Rows from block 3 of the text decoder of a small image captioner, named by matrix and row number. Rows with one number belong to one neuron. Each number is 128 + 24 x the weight over its row's rms, rounded and kept within 0 to 255. All counts start at 0.
After each neuron's rows are labels from the 100 texts, of 14976, where the neuron reaches its highest value: "tokens" is the input token at the peak. Only what is clearly more common there than usual is listed. The data: photos with spoken descriptions (Open Images, Localized Narratives). In brackets: how many of the 100, against the usual share in percent.
# fc1: MLP up (decoder.blocks.3.mlp.fc1.weight, 1024x256), inputs 172-255
# fc2: MLP down (decoder.blocks.3.mlp.fc2.weight, 256x1024, transposed), outputs 172-255

fc1.98 [148 135 153 115 120  93 118 137 111 100 124 153 122  84 173 149 109 145 108  87 118 128 149 131 119 146 119  89 157 135 148 125 103 126  91 161 104 152 147 145 108 157 149 154 135 136 143 110 135 118 145 132 134 187 131 150 158 127 115 183 113 111 115 120 113 119 107 127 111 101  97 148 123 120 147 167 131  84  82 128 134 152  97 132]
fc2.98 [133 136 127  95 148 222 120 106 143 140 153  92 123 151 179 152 101  82 182  95 122 140 132 126 107 108 160 153 144  93  80 128  88 142 145  99  95 130 100 115 190 132 117 132 150 109 141 132 150 149 104 132 149  95  82 157 102 129 153  82 148 159 118 121 129 117 119  77 131 111  86 133 100  91 110 128 136 142 104 145 146 128 184 108]
tokens: "t" (37 vs 6.7); "f" (34 vs 1.1); "i" (18 vs 6.6)

fc1.544 [122  95 120 126  74 109 110  97 119 106 151 129 148  99 187  64  99 117 120 131  98 112 138 147 186  85 131 173 125 101 115 131 135 123 131 194 127 101 154 136 146 118 114  98 104 119 108 202 130 110 131 154 102 133 172 148 162 125 174 159  97 155 147 140 112  69 122 143 154 152 177 120 132 136  67 120 159 147 151  91 133 133 128 129]
fc2.544 [135 136 173 131 160 144 110 178  78 170 108 139 120 107 136 123 133  92 148 123 156 145 122 153 158 170 126 128 133 138 135  93 118 117 101 116 119 142 122 158 166 112 141  96 132 140 132 107 141 135 161 107 116 174 123 157 142 117 119  86 142  97 137 105  69 127 158 124 101 141 119 102 136 120 139 110 147 134 117 127 130  80 132 125]
tokens: "u" (50 vs 1.2); "t" (14 vs 6.7)

fc1.548 [ 92 116 155  72 180 142 119 135 164 151  95  78 120 121 113 142 108 123 132 112 147 110 151 115 157 127 151 131 105 101 112 109 137  97 124 101 158 110  87 133 110  97 154 160 143 134  80 115 161 141 151 148 127 176 101 148 120 111 124 112 128 127 127 145 180 119  56 125 103 169 111 158 139 132 113 124 116  93 153 126 140 124 166 170]
fc2.548 [148 121 108 146 122 132 121 146  52 147 127 142 131 107 140 131  74 152 181 104 100 114 138 164 134 143 147 172 159 109 136 154 131 126 128 127 123  98 144 105 105 125 105 108 114  82 108 134 129 117 160 118 121 137 128 161  99 125  92 194 163 112 133 109 147 129 105 122 134  51 161 117 116  75 119 143 163 100 131 119 117 170 151 161]
tokens: "o" (38 vs 4.6); "m" (28 vs 1.6); "i" (23 vs 6.6); "f" (10 vs 1.1)

fc1.294 [144 119 118 143 150  71 153 139 104 116 135 138 128 106 167 161 101 108 157  93 130 154 122 143 153 124 169 122 124 122 118 109 117 144 171 119  79 160  93  84 134 124 123 117 153 114 131 139 126 125 140 134 112 101  95 100 138 128 156 108 115  98 115 140 109 104 145  98 128 126 122 132 110 111 101 136 157  95 157 125 127 109 130 137]
fc2.294 [103 115 147 140 144 103 103 147 127 127 132  97  88 100 148 200 141 134 134 139 166  99 126 119  62 163  90 106  83 135  92 148 155 102 141 109 168 147 142 189 106 113 123 135 107 139 121 164 176  96 140 141 135  95 127 117 136 152 125  95 138 135 126  80 128  97 105 108 129 129 109 122 142 144 148 161 133 102 113 126 141 122 127 155]
tokens: "e" (44 vs 11.4); "r" (40 vs 4.6)

fc1.416 [107 106 126 113 138 115 129 135 195 116 129 135 165 100 170 142 171 116 155  89 134 149 119 110 149 144 134 134 135 113  86  95 114 147 116 111 120 158 144 116 119 106 123  97  77  98 143 130 110 119 155 131  90 112  88 121 122 133 151 110 128 141 165 138 175 125 169 174 114 129 158 142 128  94 122 154 125 138  77 139 113 117 125 113]
fc2.416 [149 139 115 110 117 106 122 145 107 136 121  94 118 140 120 155 112 100 119 119  99 136 113 153 127 157 164 109 118 137 117 122 152 140 130  83 137 164 105 138 136 104 152 152 136 156 152 126 138 101 104 106 131 141 166 132 127  83  78 141 130 122 112 139 140 109 109  90 109 173  96 100 133 169 110 164 105  87 155 118 113 128 118 169]
tokens: "u" (40 vs 1.2); "r" (25 vs 4.6); "m" (19 vs 1.6); "y" (10 vs 0.3)

fc1.575 [132  99 134 120 153 139 109  87 105 127 125 142 115 177 139 157 147 155 117 131 121 126  88 124 154 143 140 115 137  90  80 126 119 154 141 141 111 102 140 114 121 158 120 129 129  97 130 154 131  69  67 182 141 140  94 114 116 137  67 118 157 136 113 129 130 133 125 137 105 142 108 118 120 112 155 107 179 161 117 109 157  78 135 135]
fc2.575 [136 140 109 149  99 136 113 109 167  72 102 143 139 151 109 159 125 131 119 126 134 126 131 123 100 123 135 139 121 136 107 172 124  98 101 143 119 111 162 166 109 141 105 139 117 141 136  78 124 136 110 126 106  90 167 154 168 138 127 150 175  92 115 162 109 115 160 156 115 131 150 126 162 117  84 126 116 106 149 161 143 137 141 139]
tokens: "t" (95 vs 6.7)

fc1.337 [113 136 142 142 146 168  87 106  83 169 123 111 177 129 133 122 137  92  86 133 110  66 117 107 136 103 150 128 124 142 133  93 162 107 115 143 165 157 147 140 142 123 109 150 134 123  97 157 168 154 127 116 168 122 122 118 125 132 122  87 106 161 112 138 137 161 148 120  95 128 140 144 142 145 139 124 149 114 126 141  86 141  99 157]
fc2.337 [134  99 111 159  41 104 125 134 105 136 107 160 138 149 166 158 112 108 141 118  84 135 142 148 123  78 108 165 103 137  88 139 117 167 151 178 127 124 131 152 126 129 123 165 139 179 168  74 124 110 148 145 137  98  97 118 129 140 116 107 110 122 133 146  91  99 120 116 152 102 140 112 122 141 130 141 109 155 127 138 140 132  94 114]
tokens: "u" (55 vs 1.2); "i" (31 vs 6.6)

fc1.60 [ 91 137 144 134 130 101 143 173 134 123  97 149 145  86 140 144 158 118 177 148 117 108 112 108 147 121 160 129  80 135 140 127 157 108 159 123  94 136  82 141 108 160 108 134 145 156 136 116 147 107 158 158 119 144 117 110  96 171  97 114 108 143 120 155 180  95 152 175 122 139 130 150 128 113 133  88 133 129 110 150  87  76 161 126]
fc2.60 [124 139  98 136  92 127 118 145 157 142 200 100  94 126 130 109 167 134 100 128  72 112 123 118 156 141 131 106 120  95 103 103 124 105 142 123 150 114 143 119 156 137 172 129  91 117 155 136 114 118 171 131 139 141 121 107 118 107 128 127 110 120 131 146 135 101 106 191  96 119 129 105 124  96 161 123 127 122 178 140 148 130 107 109]
tokens: "n" (83 vs 6.4); "l" (15 vs 2.3)

fc1.592 [ 68 139 123 122 163 201 106 163  80 119 135 127 162 129  83 116 123 137 102 136 111 158 143 139 120 138 169 125 186 123 118 110 143 144 147 129 159 126 108 125  99 121 106 161 104  77 144 109 120  83 125 140 169 109 137 146 129  97 114 152 123 146 104  95 104 164  73 140 111 137 188 113 129 150 153 142 117 143 105  95 120 145 158 131]
fc2.592 [107 150 140 137  82 160 147 138 111 148 135 131 134 111 120  81 130 132 118 155 172 178 169 134 132 131 127 137 165 133 150 148 131 139 136 140 133  96 128 149 155 133 125 135  72 124 130 157 170 145 170 155 231 133 126  81 133 131 148 130 161 142 152  91 105 137 127 133 130 114 130 130 157 167 149 131 151 129 121 135 156 145 133 128]
tokens: "o" (100 vs 4.6)

fc1.435 [113 139 153 113 137 109 103 169  83 102  87 156 123 116 141 122 103 169 120 140 116 105  74 148 137 119 128  90 124 137  70 114 159 131 161  93 123 145 145 174 142 106 120  98  99 151 111 139 126 133 151 120 112 126 145 167 110  86 117  99 127 129 150 101 127 101 141 132 177 137 164 151 128 149 143 111 134 110 147 162 138 153 143 138]
fc2.435 [139 152 104 163 131 121 127 134  94 125 181 141 156 101 116  90 163 124 135  97 157 111 145 127 142 169 129 125 121 175 106 112 106 123 120 157 122 141 118 150 108 118  91 132 104 125 107 150 146 179 147 120 126 155 129 110 101 144 151 127 137 117 107 152 138  88 139 146 122 191 134 130 144  87 121  67 143 117 118 126 132 140 102 140]
tokens: "w" (100 vs 1.8)

fc1.679 [132 138 121 138 136 119 105 107 149 130 151 170 136 160 120 126 123 130 194 148 172 130 114 163 143  88 116 144  76 157  73 118 116  90 118 128 151 134  97  88 141 138 136 127 117 154 162 102 138  86 145 134 127 141 138 144 125 138 116 178 168 109 106 105 117 110  83 114 157 118 104 117 131 129 141 121 100 131 135 121 111 127 119 134]
fc2.679 [139 152 194 121 120 148 128 137 102 140 130 101 122 108 141 116 105 103 153 143 174 125 138 124 107 102 141 112 137  68 162 139  79  93 162 108 130 122 131 145 128 124  97 166 140 143 174 145  76 172 160 146 130 113 135  97 142 148 157 136 136  91 143 120 123  97 134 131 153 143 136 161 133 122 139 145  95  91 147 190 135 137 110 133]
tokens: " " (51 vs 19.5); "l" (33 vs 2.3); "'" (8 vs 0)

fc1.267 [165 134 142 105 124  78 166 141 120 149 108 135 126  87 110 114 164 105  98 146 101 108 115 155  58 118 156 130 163 131 123 103 140 146 112 125 122 117 113 125 170 120  63 146  68 117 151 111  94 161 125 141 134 136 148 126 164 136 148 119 131 145 178 127 116 134 159 141  92 117 113 178 106 139 108  99 128 123 105 127 117 192 118  91]
fc2.267 [117 192 126  91 117 115 133 136  84 105 138 141 108 123 149 181 167 130 142 137 149 145  43 139 141 139 130 105 128 131 153 164 162 124 150 114 127 121 112 108  84  99 156 162 171 106 150 168 168 118 108 134 163 137 118 124 120 128 125 112 127 127 133 134 117 118  93  75 170 148 158  99 130 135 117 123 132 133 145 109 159 115 134 126]
tokens: " " (95 vs 19.5)

fc1.231 [108 117 160 109 158 139 117 127 117 116 118 109 156 158 162 129 153 158 121 109 136 167 197 159 142 124 163 111  79 117 142 114 121 122  78 131 124 118 133 103 117 136 122 136 161 142 108 170 147 164 151 131  92  83 123 142 142 128 137 149 114  93 125 112 156 137 155 124 122  96  91 158 150 143 118 157 147 113 120 132 115 113 160 158]
fc2.231 [144  93 101 127 116 109 132 100 135 133 123 103 124 124 113  91 140 121 165 145 152  94 120 106 130  84 121  94 117 137 134 148 141 147 144 122  89  92 126 122 165  87 146 114  90 127 135 115 151 116  90 125 126 120 159 147 145 195  84 134 167 156 173 146 158 133 161  67 139 141 117 187 122 152 144 132 106 145 124 142 118 131  94 130]
tokens: "u" (41 vs 1.2); "a" (36 vs 6.9); "t" (15 vs 6.7)

fc1.169 [110 135 140 165 153 124 112 150 101 151 133 141 146 156 106 121 152 171 107  98 106 145 142 107 142 159 178 160 123 102 132 148 119 147  96 110 130 122 143 118 140  99 166 149 116 128  96 126 109 156 168 129 131 118 131 140 147 137 124 152 124 115 130 190  93 139 115 185 145 129 155  92 156  96 158 139 112  88 111 112 161 134 135  98]
fc2.169 [120 161 129 134 127 146  97 131 133 168 105 113 114  81 114 101 103  99 151 123 123 122 145 134 131 163 125 149 110 182 177 145 116 118 118 146 147 103 136 104 125 109 134 124 114 117 111 160 119  61 130 117 139 127 104 175  93 137 111 119 150 148 142 150 132 129 144 115 167 134 100 124 102 141 147 147  98 153 138 108 144 155 153 157]
tokens: "o" (65 vs 4.6); "e" (33 vs 11.4)

fc1.515 [169  60 102 159 160  97 130 136 148 108 130 131 137 145 105 120 115 149 146 211 158 110  92 161 144 139 133 142 129 200 108 173 189 127 155 145 169 133  62 114 145 141 142 149 143 123 128 132 147 111 139 111 175 124 130 144 126  89 134 117 138 106 116 120 159 142 118 190 147 123  98 136 111 113 119  91 133 146 159 100 103 171 101 149]
fc2.515 [ 93 139 103 136 156 170 126 125  72 126 139 114 140  42 161 116 119 121 133 121 115 100 141 131 104 113 180 123 116 138 142 146 142 118 112 108 148 149 151 132 110 119 141 154 152  99 146 109 135 134 125  98 131 115 140 121 128 134 103 118 111 136 145 138 133 134 148  93 156 142  94 141  77 141 106 137 143  92  89 120 154 124 151 124]
tokens: "u" (42 vs 1.2); "i" (37 vs 6.6); "c" (15 vs 2.6)

fc1.509 [140 120 130 123 154 119 114 124 106 107  94 139  96 167 119 159 143 115 103 142 132 153  94 111 141 129 138 153  79 135 120 131  85  95 153 168  96 102 148 138 136 112 108 135 116 135 129  87 139 143 144 161 120 148 120 180 128 128 118 141 119 133 110 131 106 128  89 162  80 133 139 124 122 109 107 112 159 112  95 126  95  96 121 109]
fc2.509 [159 119 147 103 127 148 139 162 111  94 134 147 135  92 142 193 131 144 105 142 113  97 128 135  93 138 127 114  94 106 108 168  99 120 118 118  93 155 104  96 115 113 114 104 157  74 150 136 127 126 137 163 126 122 129 118 129 127  82 109  96 135 123  84 120 118 150 152 106 142 154 101 112 125 135 126 121 147 103 139 140 145 167 117]
tokens: "n" (90 vs 6.4)

fc1.319 [140 123 116 132 156 161 101 169 162  97 176 154 112 149 161 139 120 133  93 122 165 100  97  97 147 127 111 117  84 125 103 173 145 127 144 165 145 118 108 124 161 170 156 134 114 111 137 103 157 117 162  78 169 141 148 112 118 118  87 143 105 147 116 147 118  97 106 125 122 172 113 161 124 105 139 184 161  87 129 156 190 137 157 149]
fc2.319 [104 115 115 122 127 137 143 132  93 143 127 146 153 154  82 134 123 136 122 120 153 121 131 112 133 126 105 121 126 125 140 162 136 114 163 150 135  98 126 162  67  96 120 138 116 119 118 120 116 139 149 113 157 154 115 134 129 135  68  50 121 141 151 127 135 100 145 126  91 114 155 117 129 119 103 130 152 158 144  93 138 121 171 127]
tokens: "n" (59 vs 6.4); "e" (32 vs 11.4)

fc1.185 [120 141 102 175  97 149  89 140 139 169 121  91 121 124 123 160 139 148 111 113 106 130 155 121 126  94 118 104 171 152 120 136 121 106 130 137 153 139 143 165 143 109 130 134 130  73 124 106 128  79 120 123 129  97 148 110 101 127 116 170  82  63 160 108 125 157 105 115 118 103 110  69 121 133 131 119 170 105 133  69 133 116 119 149]
fc2.185 [125 110  95 120 150 149  92 155 143 118 128 136 175  91 116 132 121 110 154 126 143 122 157 104 106 151 130  58 118  96 122 121 121 124 129 145  82 130  97 155  99 112 162  98 125 130 121 110 139 118 174 118 120 154  93 133 137 127  96 118 129 174 126 110 105 144 115 125 135 133 121  88 153  95 101 110 137 123 152 121 113 138 106 149]
tokens: "t" (75 vs 6.7); "e" (24 vs 11.4)

fc1.246 [109 171  96 147 140 112 146 134 125 143 120  90 143  99 114 162 127 137 150 170 135 124  90 104 108 113 114 135 101  86 153 107  89 161 102 136  90 127 137 134 106 215 144 160 115 106 180 121 135 128 137 126 157  77 101 135 125 126 106  83 115  94 139  86 127 154  98 133 112 129 120 137 180 148 129  63 122 110 127 107  86 130 110 140]
fc2.246 [118 115 101 126 120 144 114  90 123 149 109 137 148 160 133 108 193 116 117 156 135 137 112 159  84 149 120 117 138 145 115  99 140  98 112 130 157 103 147 103 113 114 140 111 100 118 122 148 129 123 128 103 116  97 138 159 136 171  96 128 118 127 123  95 127 157 128  68 120 115 150 120 115 116  73 128 184 141 157 151 121 159  90 163]
tokens: " " (57 vs 19.5); "," (40 vs 0.9)

fc1.261 [ 74 128 105 107 142 138 165 116 131 155 103 148 101 140  98 150 128 146 155 152 177 181 136 123 110 107 142 142 140 175 129 149 145 165 123 107 135 120  92  71  94 120 142 100  87 155 128 122 127 140 142 110 130 124 130 112 127 136 107 134  88 150 139 127  94 130 150 141  94 118 146 132 116 146 128 148 183 129 167 127 116 128  98 128]
fc2.261 [119 143 126 149 124 110 104 142 106 147 161 154  97 148 135 154 136 168 124 160 173 145 124 128 109 124 107 154 186  93 151 131 140 126 194 104  95 125 147  97 141 129 123  97 155 107 179 118 152 130 145 166  95  84 143 143 102 130  95 152 168 131 147 138 136  76 109  94 161 107 116 145  84 127 152 113 123 126 108 161 157 139 172 128]
tokens: "n" (51 vs 6.4); "a" (22 vs 6.9); "l" (19 vs 2.3)

fc1.236 [127 122  97  98 154 108 113  72 110 156 142 123 181 143 133 102 153 129 143 136 157  97 126 131 103 140 121  97 106 147 128 161 113 105 112 134 101 179 145 119 128 138 169 167 118 115  83 139 138 108 119  98 100 149 105 141 129 134 163 138 108 137  89 113 144 102 124 128 108  88 146 165  99 130 128 163 127 154 148  98 160 102 164 105]
fc2.236 [146 138 126 112  94 127 140 120 107 150 137 100 135 104 155 129 150 109 155 134 162  81 150 110 106 125 173 112 151  64 146 114 128 150 117 129  99 184 145 118 106  96 183  71 168  98 129 121 155 118 142 134 170 111 171 117 144  99  63 130 141 142 108 154 168  97 117 140 158 131 136 141 155 110 120 114 135 112 159 129 153  92  98  96]
tokens: "u" (91 vs 1.2)

fc1.761 [130 113 170  95 101 125 110 162 147 143 139 135 137  70 107 119 133 123 133 123 136 138 104 154 155 177 162 102 135 130 104 165  57 161  98  87  79 133 144 133 141 161 109 127 143 121 164 101 159 144 129 160 152 127 103 120 147 140 121  91 133 155 142 120 144 110 180  92 149 107 114 122 154 120 185 137 101  99 130 102 136 138 133 181]
fc2.761 [124 132 128 118 157 114 138 106 127 146 154  95 145 132 158 104 161 161 132 131 168 142 114 156 108 117 155 118 155 142 121 102 140 133 122  54 163 158 105 129 102  86 126 118 125 133  90 131 116 121 152  70 114 105 134 120 114 110 129 129  72 158 124 134 153 107  94 133 100 170 110 125 196 143 139  84 120 131 141 149 129 132 135  96]
tokens: "w" (37 vs 1.8); "b" (24 vs 1.3); "v" (14 vs 0.2); "r" (13 vs 4.6)

fc1.15 [123 161 175 147 138 155 175 124 136 108 166 140 116 159 104 121 121 144 164 139 200 110 118 119 107 145 147 147 115 139 129 104 124 127 143 132 107 138  84 108 145 142 125 126 112 108 169 147 130  64  89 100 129 130 129  90 121 145 124  97 140 126 136  91  82 119 132  94 140 128  81 168 168 169 150 112 151 149 117 134 136 145 125 184]
fc2.15 [145 105 125 120 109 109  93 112 138  96  93 128  97 111 114 144 142 118 119 143 106 123 172 147 131 142 134 132 129 111 135 127 137  82 118 134 158 109 135 143 128 149 152 187 156 130 107  69 132 127  94 116 134 111 126 148 135 133 103 114 127 147 148 120 160 107 131 147  80 136 163 117 129 129 143 149 108  91 129 159 118  94 151 131]
tokens: "w" (64 vs 1.8); "f" (18 vs 1.1); "b" (11 vs 1.3)

fc1.107 [145 145 138  88 168 139 128  98 145 110 162 143 101 126 139 124 137 148 121 158 110 117 118 153 148 117 109 117 161 145 127 105 105 172 143 103 124 122 123 117 154 130 119 116 107 117 123 181 100 112 106 119 103 115 154 120  95 130 125 127 132  83 124 141 132 115 174 117 119 144 158 185 126 137 151  98 130 142 130 130 147 106 175  92]
fc2.107 [122 141 145 106 111 124 123 100 122 136 138 124 143  97 160  93 142 144 197 126 124 158  96 151 147 140 129  99 104 158 135 125 134 174 115 115 133 127 115 131 130  81 149 106 134  80 111 126 158 130 123  79 130 158 111 152 159 180 134 118 102 110  95 152 147 132 128 135 133 125  98 134 118 170 128 126 141 134 123 187 158 140 104 108]
tokens: "o" (60 vs 4.6); " " (40 vs 19.5)

fc1.229 [116 139 109 128 128 174 154 153 124 113 107 162 126 107 104 186 106 169 179 134  90 133 118 157 133  95 124 124 149 164 117 126 158 137 102 163 121 116 142 100 139 120 129 131 107 123 114 149  92  85 103  85 139 151 112 121 134 150 122  98  91 137  93 166 158 104 125 118  97 138 186 144 128 172 124 144 166 138 159 109  99 113 163  88]
fc2.229 [112 107 121 131 137 113 133 167 126 121 140 139 124 139 124 163  97 138 135 131 148 105 144 160 109 148 169 111  92  93  91 140 129 130 107  95 126 137 142 105 153 101 144 125 125 129 133 178 116 145 150 143 143 135 148 117 115 112 110 109 176 131 159 129  94 154 113 138 126 106 137  79 102 116 112 137 104 124 120 141 120 143 101 118]
tokens: "u" (91 vs 1.2)

fc1.742 [176 116 100 165 113 133 135 154 135 153  90 101  98 129  93 161 127 147 121 123 129 113 145 132 138  93 159 142 139 133 173 156 114 147 129 129 158 138 113  83 149 161 141 106 150 144  84 121 162 132  65 114 109 154  94 145 131 125 161 145 137 101  81 145 126 139 171 129 129 103 147 141 139 154 104  87 107 135 141 131 118 133 138 129]
fc2.742 [137 156 133 114 136 125 131 111 134 106 145 131 145 118 108 133 174 128 147 113 122 125 149 159 126 134 159 194 136 121 144 129 105 110 112 102 121  81 140 119 167 110 114 104  71 141 117 113 119 129 155 187 158 133 112  83 134 123 113 132 155 173 151 107 120 131 118 136 152 122 120 139  84 134 124 138 103 141 188 127 113 111 157  96]
tokens: "t" (46 vs 6.7); "c" (41 vs 2.6)

fc1.615 [156 148 128 135 173 131 132 146  85 120 113 142 123  98 117  89  99 140 111  98 136 128 131 125 146 134 120 137 131  82 168 104 135 146 128 110 107 147 104 138 126 106 184 116 128 124  82 115 117 136 107 181 136 123 162 114 123 148 130 138 135 164 158 142 129 123 132 143 157 128 174 147 107 124 132 131 109 121 127 139  41 131 120 142]
fc2.615 [138 134 132 136 112  90 131 163 170 119 155 144 104 165 151 111  99 160  98 150 129 129 180 136 125 119 134 124 101  65 143 141 125 135  83 132 117 137 141 152 131 162 159  91 121  93 120 107  83 113 125  93 166 144 143 101 130  61 134 155 118 123 129  94 122 163 105 130 113 141 104 113 115 120 167 112 167 133 158 125 114 118  93 178]
tokens: "o" (34 vs 4.6); "r" (29 vs 4.6); "n" (17 vs 6.4); "l" (12 vs 2.3)

fc1.597 [159 101 167  88 130 139 126 121 147 165 122 192 138 151 123 136 131 131  82 181 144 102 144 127 178 151  93 141 132 135 116 104 160 112 112 108 130 157 145 107 165  85 129 137 125 119 137 119 137 130 132 105 102 131  97 161  92 138 119 131 146 139 114 133 143 140 118 166 119 103 109 147 163 159 140 152 124 119  99  82 106  57  80 121]
fc2.597 [114 118 115 134 114 106 117 150 133 139  71 127 103 115 137 113 165 156 142 116  89 147  74  93  96 104 129 151 132 136 156 168 134 138  76 145 122 102 108 109 141 169 162 169 182 113 124 108  87 140 158 126 118 142 123 212 159 146 129 109 124 135 175 120 111 141 128  93 136 153 103 136 167 122 108 106 172 132 126 152 124 134 131 105]
tokens: " " (100 vs 19.5)

fc1.183 [120 111 168 169 125 166 119 101 148 158 141 127 106 138 146 118 180 152 104 115  96 144 113 121 164 116  98 112 126 175 109 155 156 107 128 149 119 133 170 133 142 156 107 126 106 140 102 146 149  83 114 121 150  93 193 140 124 146 111 127 114  83 119 103 105 147 183 123 114 128 113 113  99  97 110  97 132 104 157 139 104 120 136 169]
fc2.183 [122 127  81 111 178 105  83 123  86 114 137 110 133 138  99 149 126  90 163  96 166 122 137 129 138 131 113 126 131 149 156 134 125 171 151  98 158 104 143 108 106 132 158  86 109 104 116 141 107 142 107 125  84 114 112  99 156  83 180 135 133 112 145 126 110 125  86  94 189 107 104 166  71 151 117 111 151 130 130 132 131 171 112 132]
tokens: "w" (55 vs 1.8); "p" (21 vs 1.5)

fc1.249 [123 151 124 144 152 136 112 126 127 150 144 139 134 122 153 141 165 119 138  98 127 105 121 141 101  78 146 119 109 139 152 125 103 142  89 112 128 106 102  93 104 140 137 124 134 103 119 146 151 120 147 141 131 100 176 156 161 157 146 138  94 126 118 125 151 156 144 143 145 135 127 132 150  74 197 138 108 139 145 121  98  73 167 154]
fc2.249 [143 146 113 114 151 135 124 111  99 113 137 101 121 124 107 136 122 142 123 135 139 146 124  93 137 139 101 110  78 138  96 131 161 127 169 106  97 131 140 106 146 138  96 123 134 143 141 115 115 184 110 184 146 161 104 115 110 133  92 141 119 146 154 139  98 145 139 126 124 145 132 117 115 160 111 122 129 131 167 142 162 164 138 151]
tokens: "w" (43 vs 1.8); "y" (25 vs 0.3); "b" (9 vs 1.3)

fc1.436 [127 120 159 140 186 152 128 128  87 103 118 151  89 142  92 128 106 126 138 109  93 141 122 118 148 149 163  71 119 149  80 131 101 131 156 139 117 138  77 141 131 128 138 141 150 157 111 115 168  99 149 132 134 134 117 151 101 131 152 173 135 149 150 110 115 127 128 143 122 141  99 123 138 123 138  98 161 133 124 115 105 105 143 126]
fc2.436 [ 89 150  89  90  84  95 156 183 126 146 105 160 108 169 152 109 139 146 142 124 106  71 115 173 106 117 173 180 109 109 148 134  85 138 115 141 144 131 167 111 104 142 127 125 127 142 125 125 117 124 131  84 143 174 126 118 107  94 110 104 153 115 151 109 131 127  91 136 132 135 133 132 110 159 144 117 126 132 168 133 102  92 116 126]
tokens: "n" (81 vs 6.4); "o" (12 vs 4.6)

fc1.91 [ 97  94  98 149 139 120 163 141 149 135 160 112 125 102 122 143  70 152 134 164 152  96 136 132 103  96 151 183 113 110 120 144  95 159 118 160 112 130 146 153 122 119 123 127 119 110 124 129 144  96  65 109 116 139 142 118 140 104 152 149 130 150 145 120 138 119 117 163  94 106 121 101 107 138 126 163 146 123  82 110 141  81 164 174]
fc2.91 [135 174  99 105 126 129 103 119 133 119  94  94 114 189 104 140 155 112 133 127 119 132 117 108 102 133 153  81 140 168 134 127 150 109  98 130 114 157 134 111 153  82 156 147 112  83 165 102 152 139 112 122 143 104 154 112 164 102 119 155 157 133 110 102 154 158  84 117 115 137 119 143 156 154 133 117 106 109  97 152  99 138 132 154]
tokens: "e" (74 vs 11.4); "t" (19 vs 6.7)

fc1.19 [155 111 128 162 180  98 118 135 122 161 123 126 123 131 106 152 151 114 160 146 139 119  97 148 160 131 139 161 102 150 115 133 111 121 139  97 132 109 155 166 171 126  95 128 119 147 119 102 183 100 121 162  91 149 166 103 127 171 137 140 126 122 154  94 108 106 101 164 118 145 177 124 135 158 160 110 178  81 147 136 154 155 133 140]
fc2.19 [142 155 134 137 102 100 114 149 124  88 123  77 105 142 127 140 129 120 108 130 111  70 135 137 120  99 143 108 123  88 129 109 109 122 131 104 100 147 197 135 106 106 132 105 151 144 175  73 130  94 119 108 136 110 130 119 120  75 117 126 159 131 112 149 112 120 172 135 138 159 115 122 122 159 122 137 128 134 111  88 130 153 145 120]
tokens: "o" (29 vs 4.6); "m" (20 vs 1.6); "r" (14 vs 4.6); "l" (11 vs 2.3)

fc1.561 [ 99 133 125 151 126 166 159 159 113  87 142 133 160 151 102  89 109  86 135 186 102 113 142 118 152 143 142 111 164 138 130 176 114 116 141 130 120 130 158 135 116 115 114 101 116 117 111 114 110 134 148 107 120  67 116 137 101 112 154 119 143 121 132  93 138  95 129 158 112 120 158 115 126  93 106 128 108  76 124 150 126  83 116  99]
fc2.561 [111 121 153 103  85 138  74 117  81 106 149 166 138 162 137 139 141 122 141  98 123 108 134 138 122 111 103 104 130 121 121 111 131 114 100  99 159 131 147 157 116  96 168 105 136 172 124 158 146 113 131 125 135 129 140 151 121 144 135 148 136 115 117 106 123 145 118 123 147 118 138 140 149 132 124 127 102 150 137 190  93 126  66 123]
tokens: "w" (68 vs 1.8); "c" (17 vs 2.6)

fc1.193 [116 116 108 149 119 139 144 128 136 112  85 170 150 121 160  85 183 128 104 108  99 101 143 113 177  99 163 142 112 137 169 100 108 135 168 114 106 101 150 132 155  92 134 138 139 104 149 121 177 150 152 179 137 123 152 160 161 118 126 125 136 120 127 154 184 112 112 127 131 169 113 159 163 116  79 111 109  73 136 117 171 166 143 132]
fc2.193 [137 102 156 112 163 170 147 132 168  89 152 125 136 125 114 124 132 139 144 124 102 129 134 140 113 117  66 124 119 149 111 122 104 109  99 123 123 148 139 140  86 149 135 108 125 136 127 109  77 107 177 133 129 133  86 126 134 117 142 132  87 116 161 130 124 135 100  93 136 103 142 154 204 147 117 138 115 202 131 152 143  89 148 159]
tokens: "t" (57 vs 6.7)

fc1.287 [ 96 137 129  99  97 124  92 128 128 127 107 117  99  97 125 143 176  80 106  98 106 130 116 140 149 121 124 182 144 135  96 122 104  93 109  85 112 171 145 167 141 129 125 139 121 134 140 121 132 121  86 173 124 125 141 146  99 169 155 135 165 135  89 148 144 132 137 145 142 138 131 156  94 148  94 117 148 105 122 156 122 151 148 141]
fc2.287 [130 163 151 126 120 129  89 125 140 110 153 118 126 136  89  98 128 150 136 142 130 116 155 122 109 150 173 136 145  83 137 138 141 119 130 127 150 100 155 127 101  92 162 141 146 156 162 144 125 108 130 125 121  98 161 153 130  90 100 138  85 142  76 103 140 126 166  89 102  89 144 107 104 125 111 136 160 134 145 124 189 118 150 127]
tokens: "t" (46 vs 6.7); "m" (28 vs 1.6); "h" (10 vs 4.8)

fc1.358 [146 132 137 122 156 115 128 152 124 104 145 136 134  95 149 121 124 108  51 135 118  91 124 161 167 152 104 126 169 110 143 108 137  90 135 127 131 106 152 138 124 129 164 155 134 130 142 133 171 120 101 167 146 152 141  78 115 185  75 133 108 110 129 125 127  88  96  98 144 132 108 134 161 139 135 127 181 182 118 127  73 138 128 154]
fc2.358 [142 121 105 142 166 111 152  87 123 121 107 103 182 104  66 142 117 165 100 132 168 134 124 112 104  99 150 105 101 105  85 138 122 154 149 131 131 162 118 124 157 150 122  98 152 140  84 101 132 122 118  92 174 118 136 159 122 105 190 147 120 130 114  77 152 147 141  91 157 113  99  88 104 156 136 112 124 130 136 135 112 102 146 138]
tokens: "n" (87 vs 6.4); "y" (7 vs 0.3)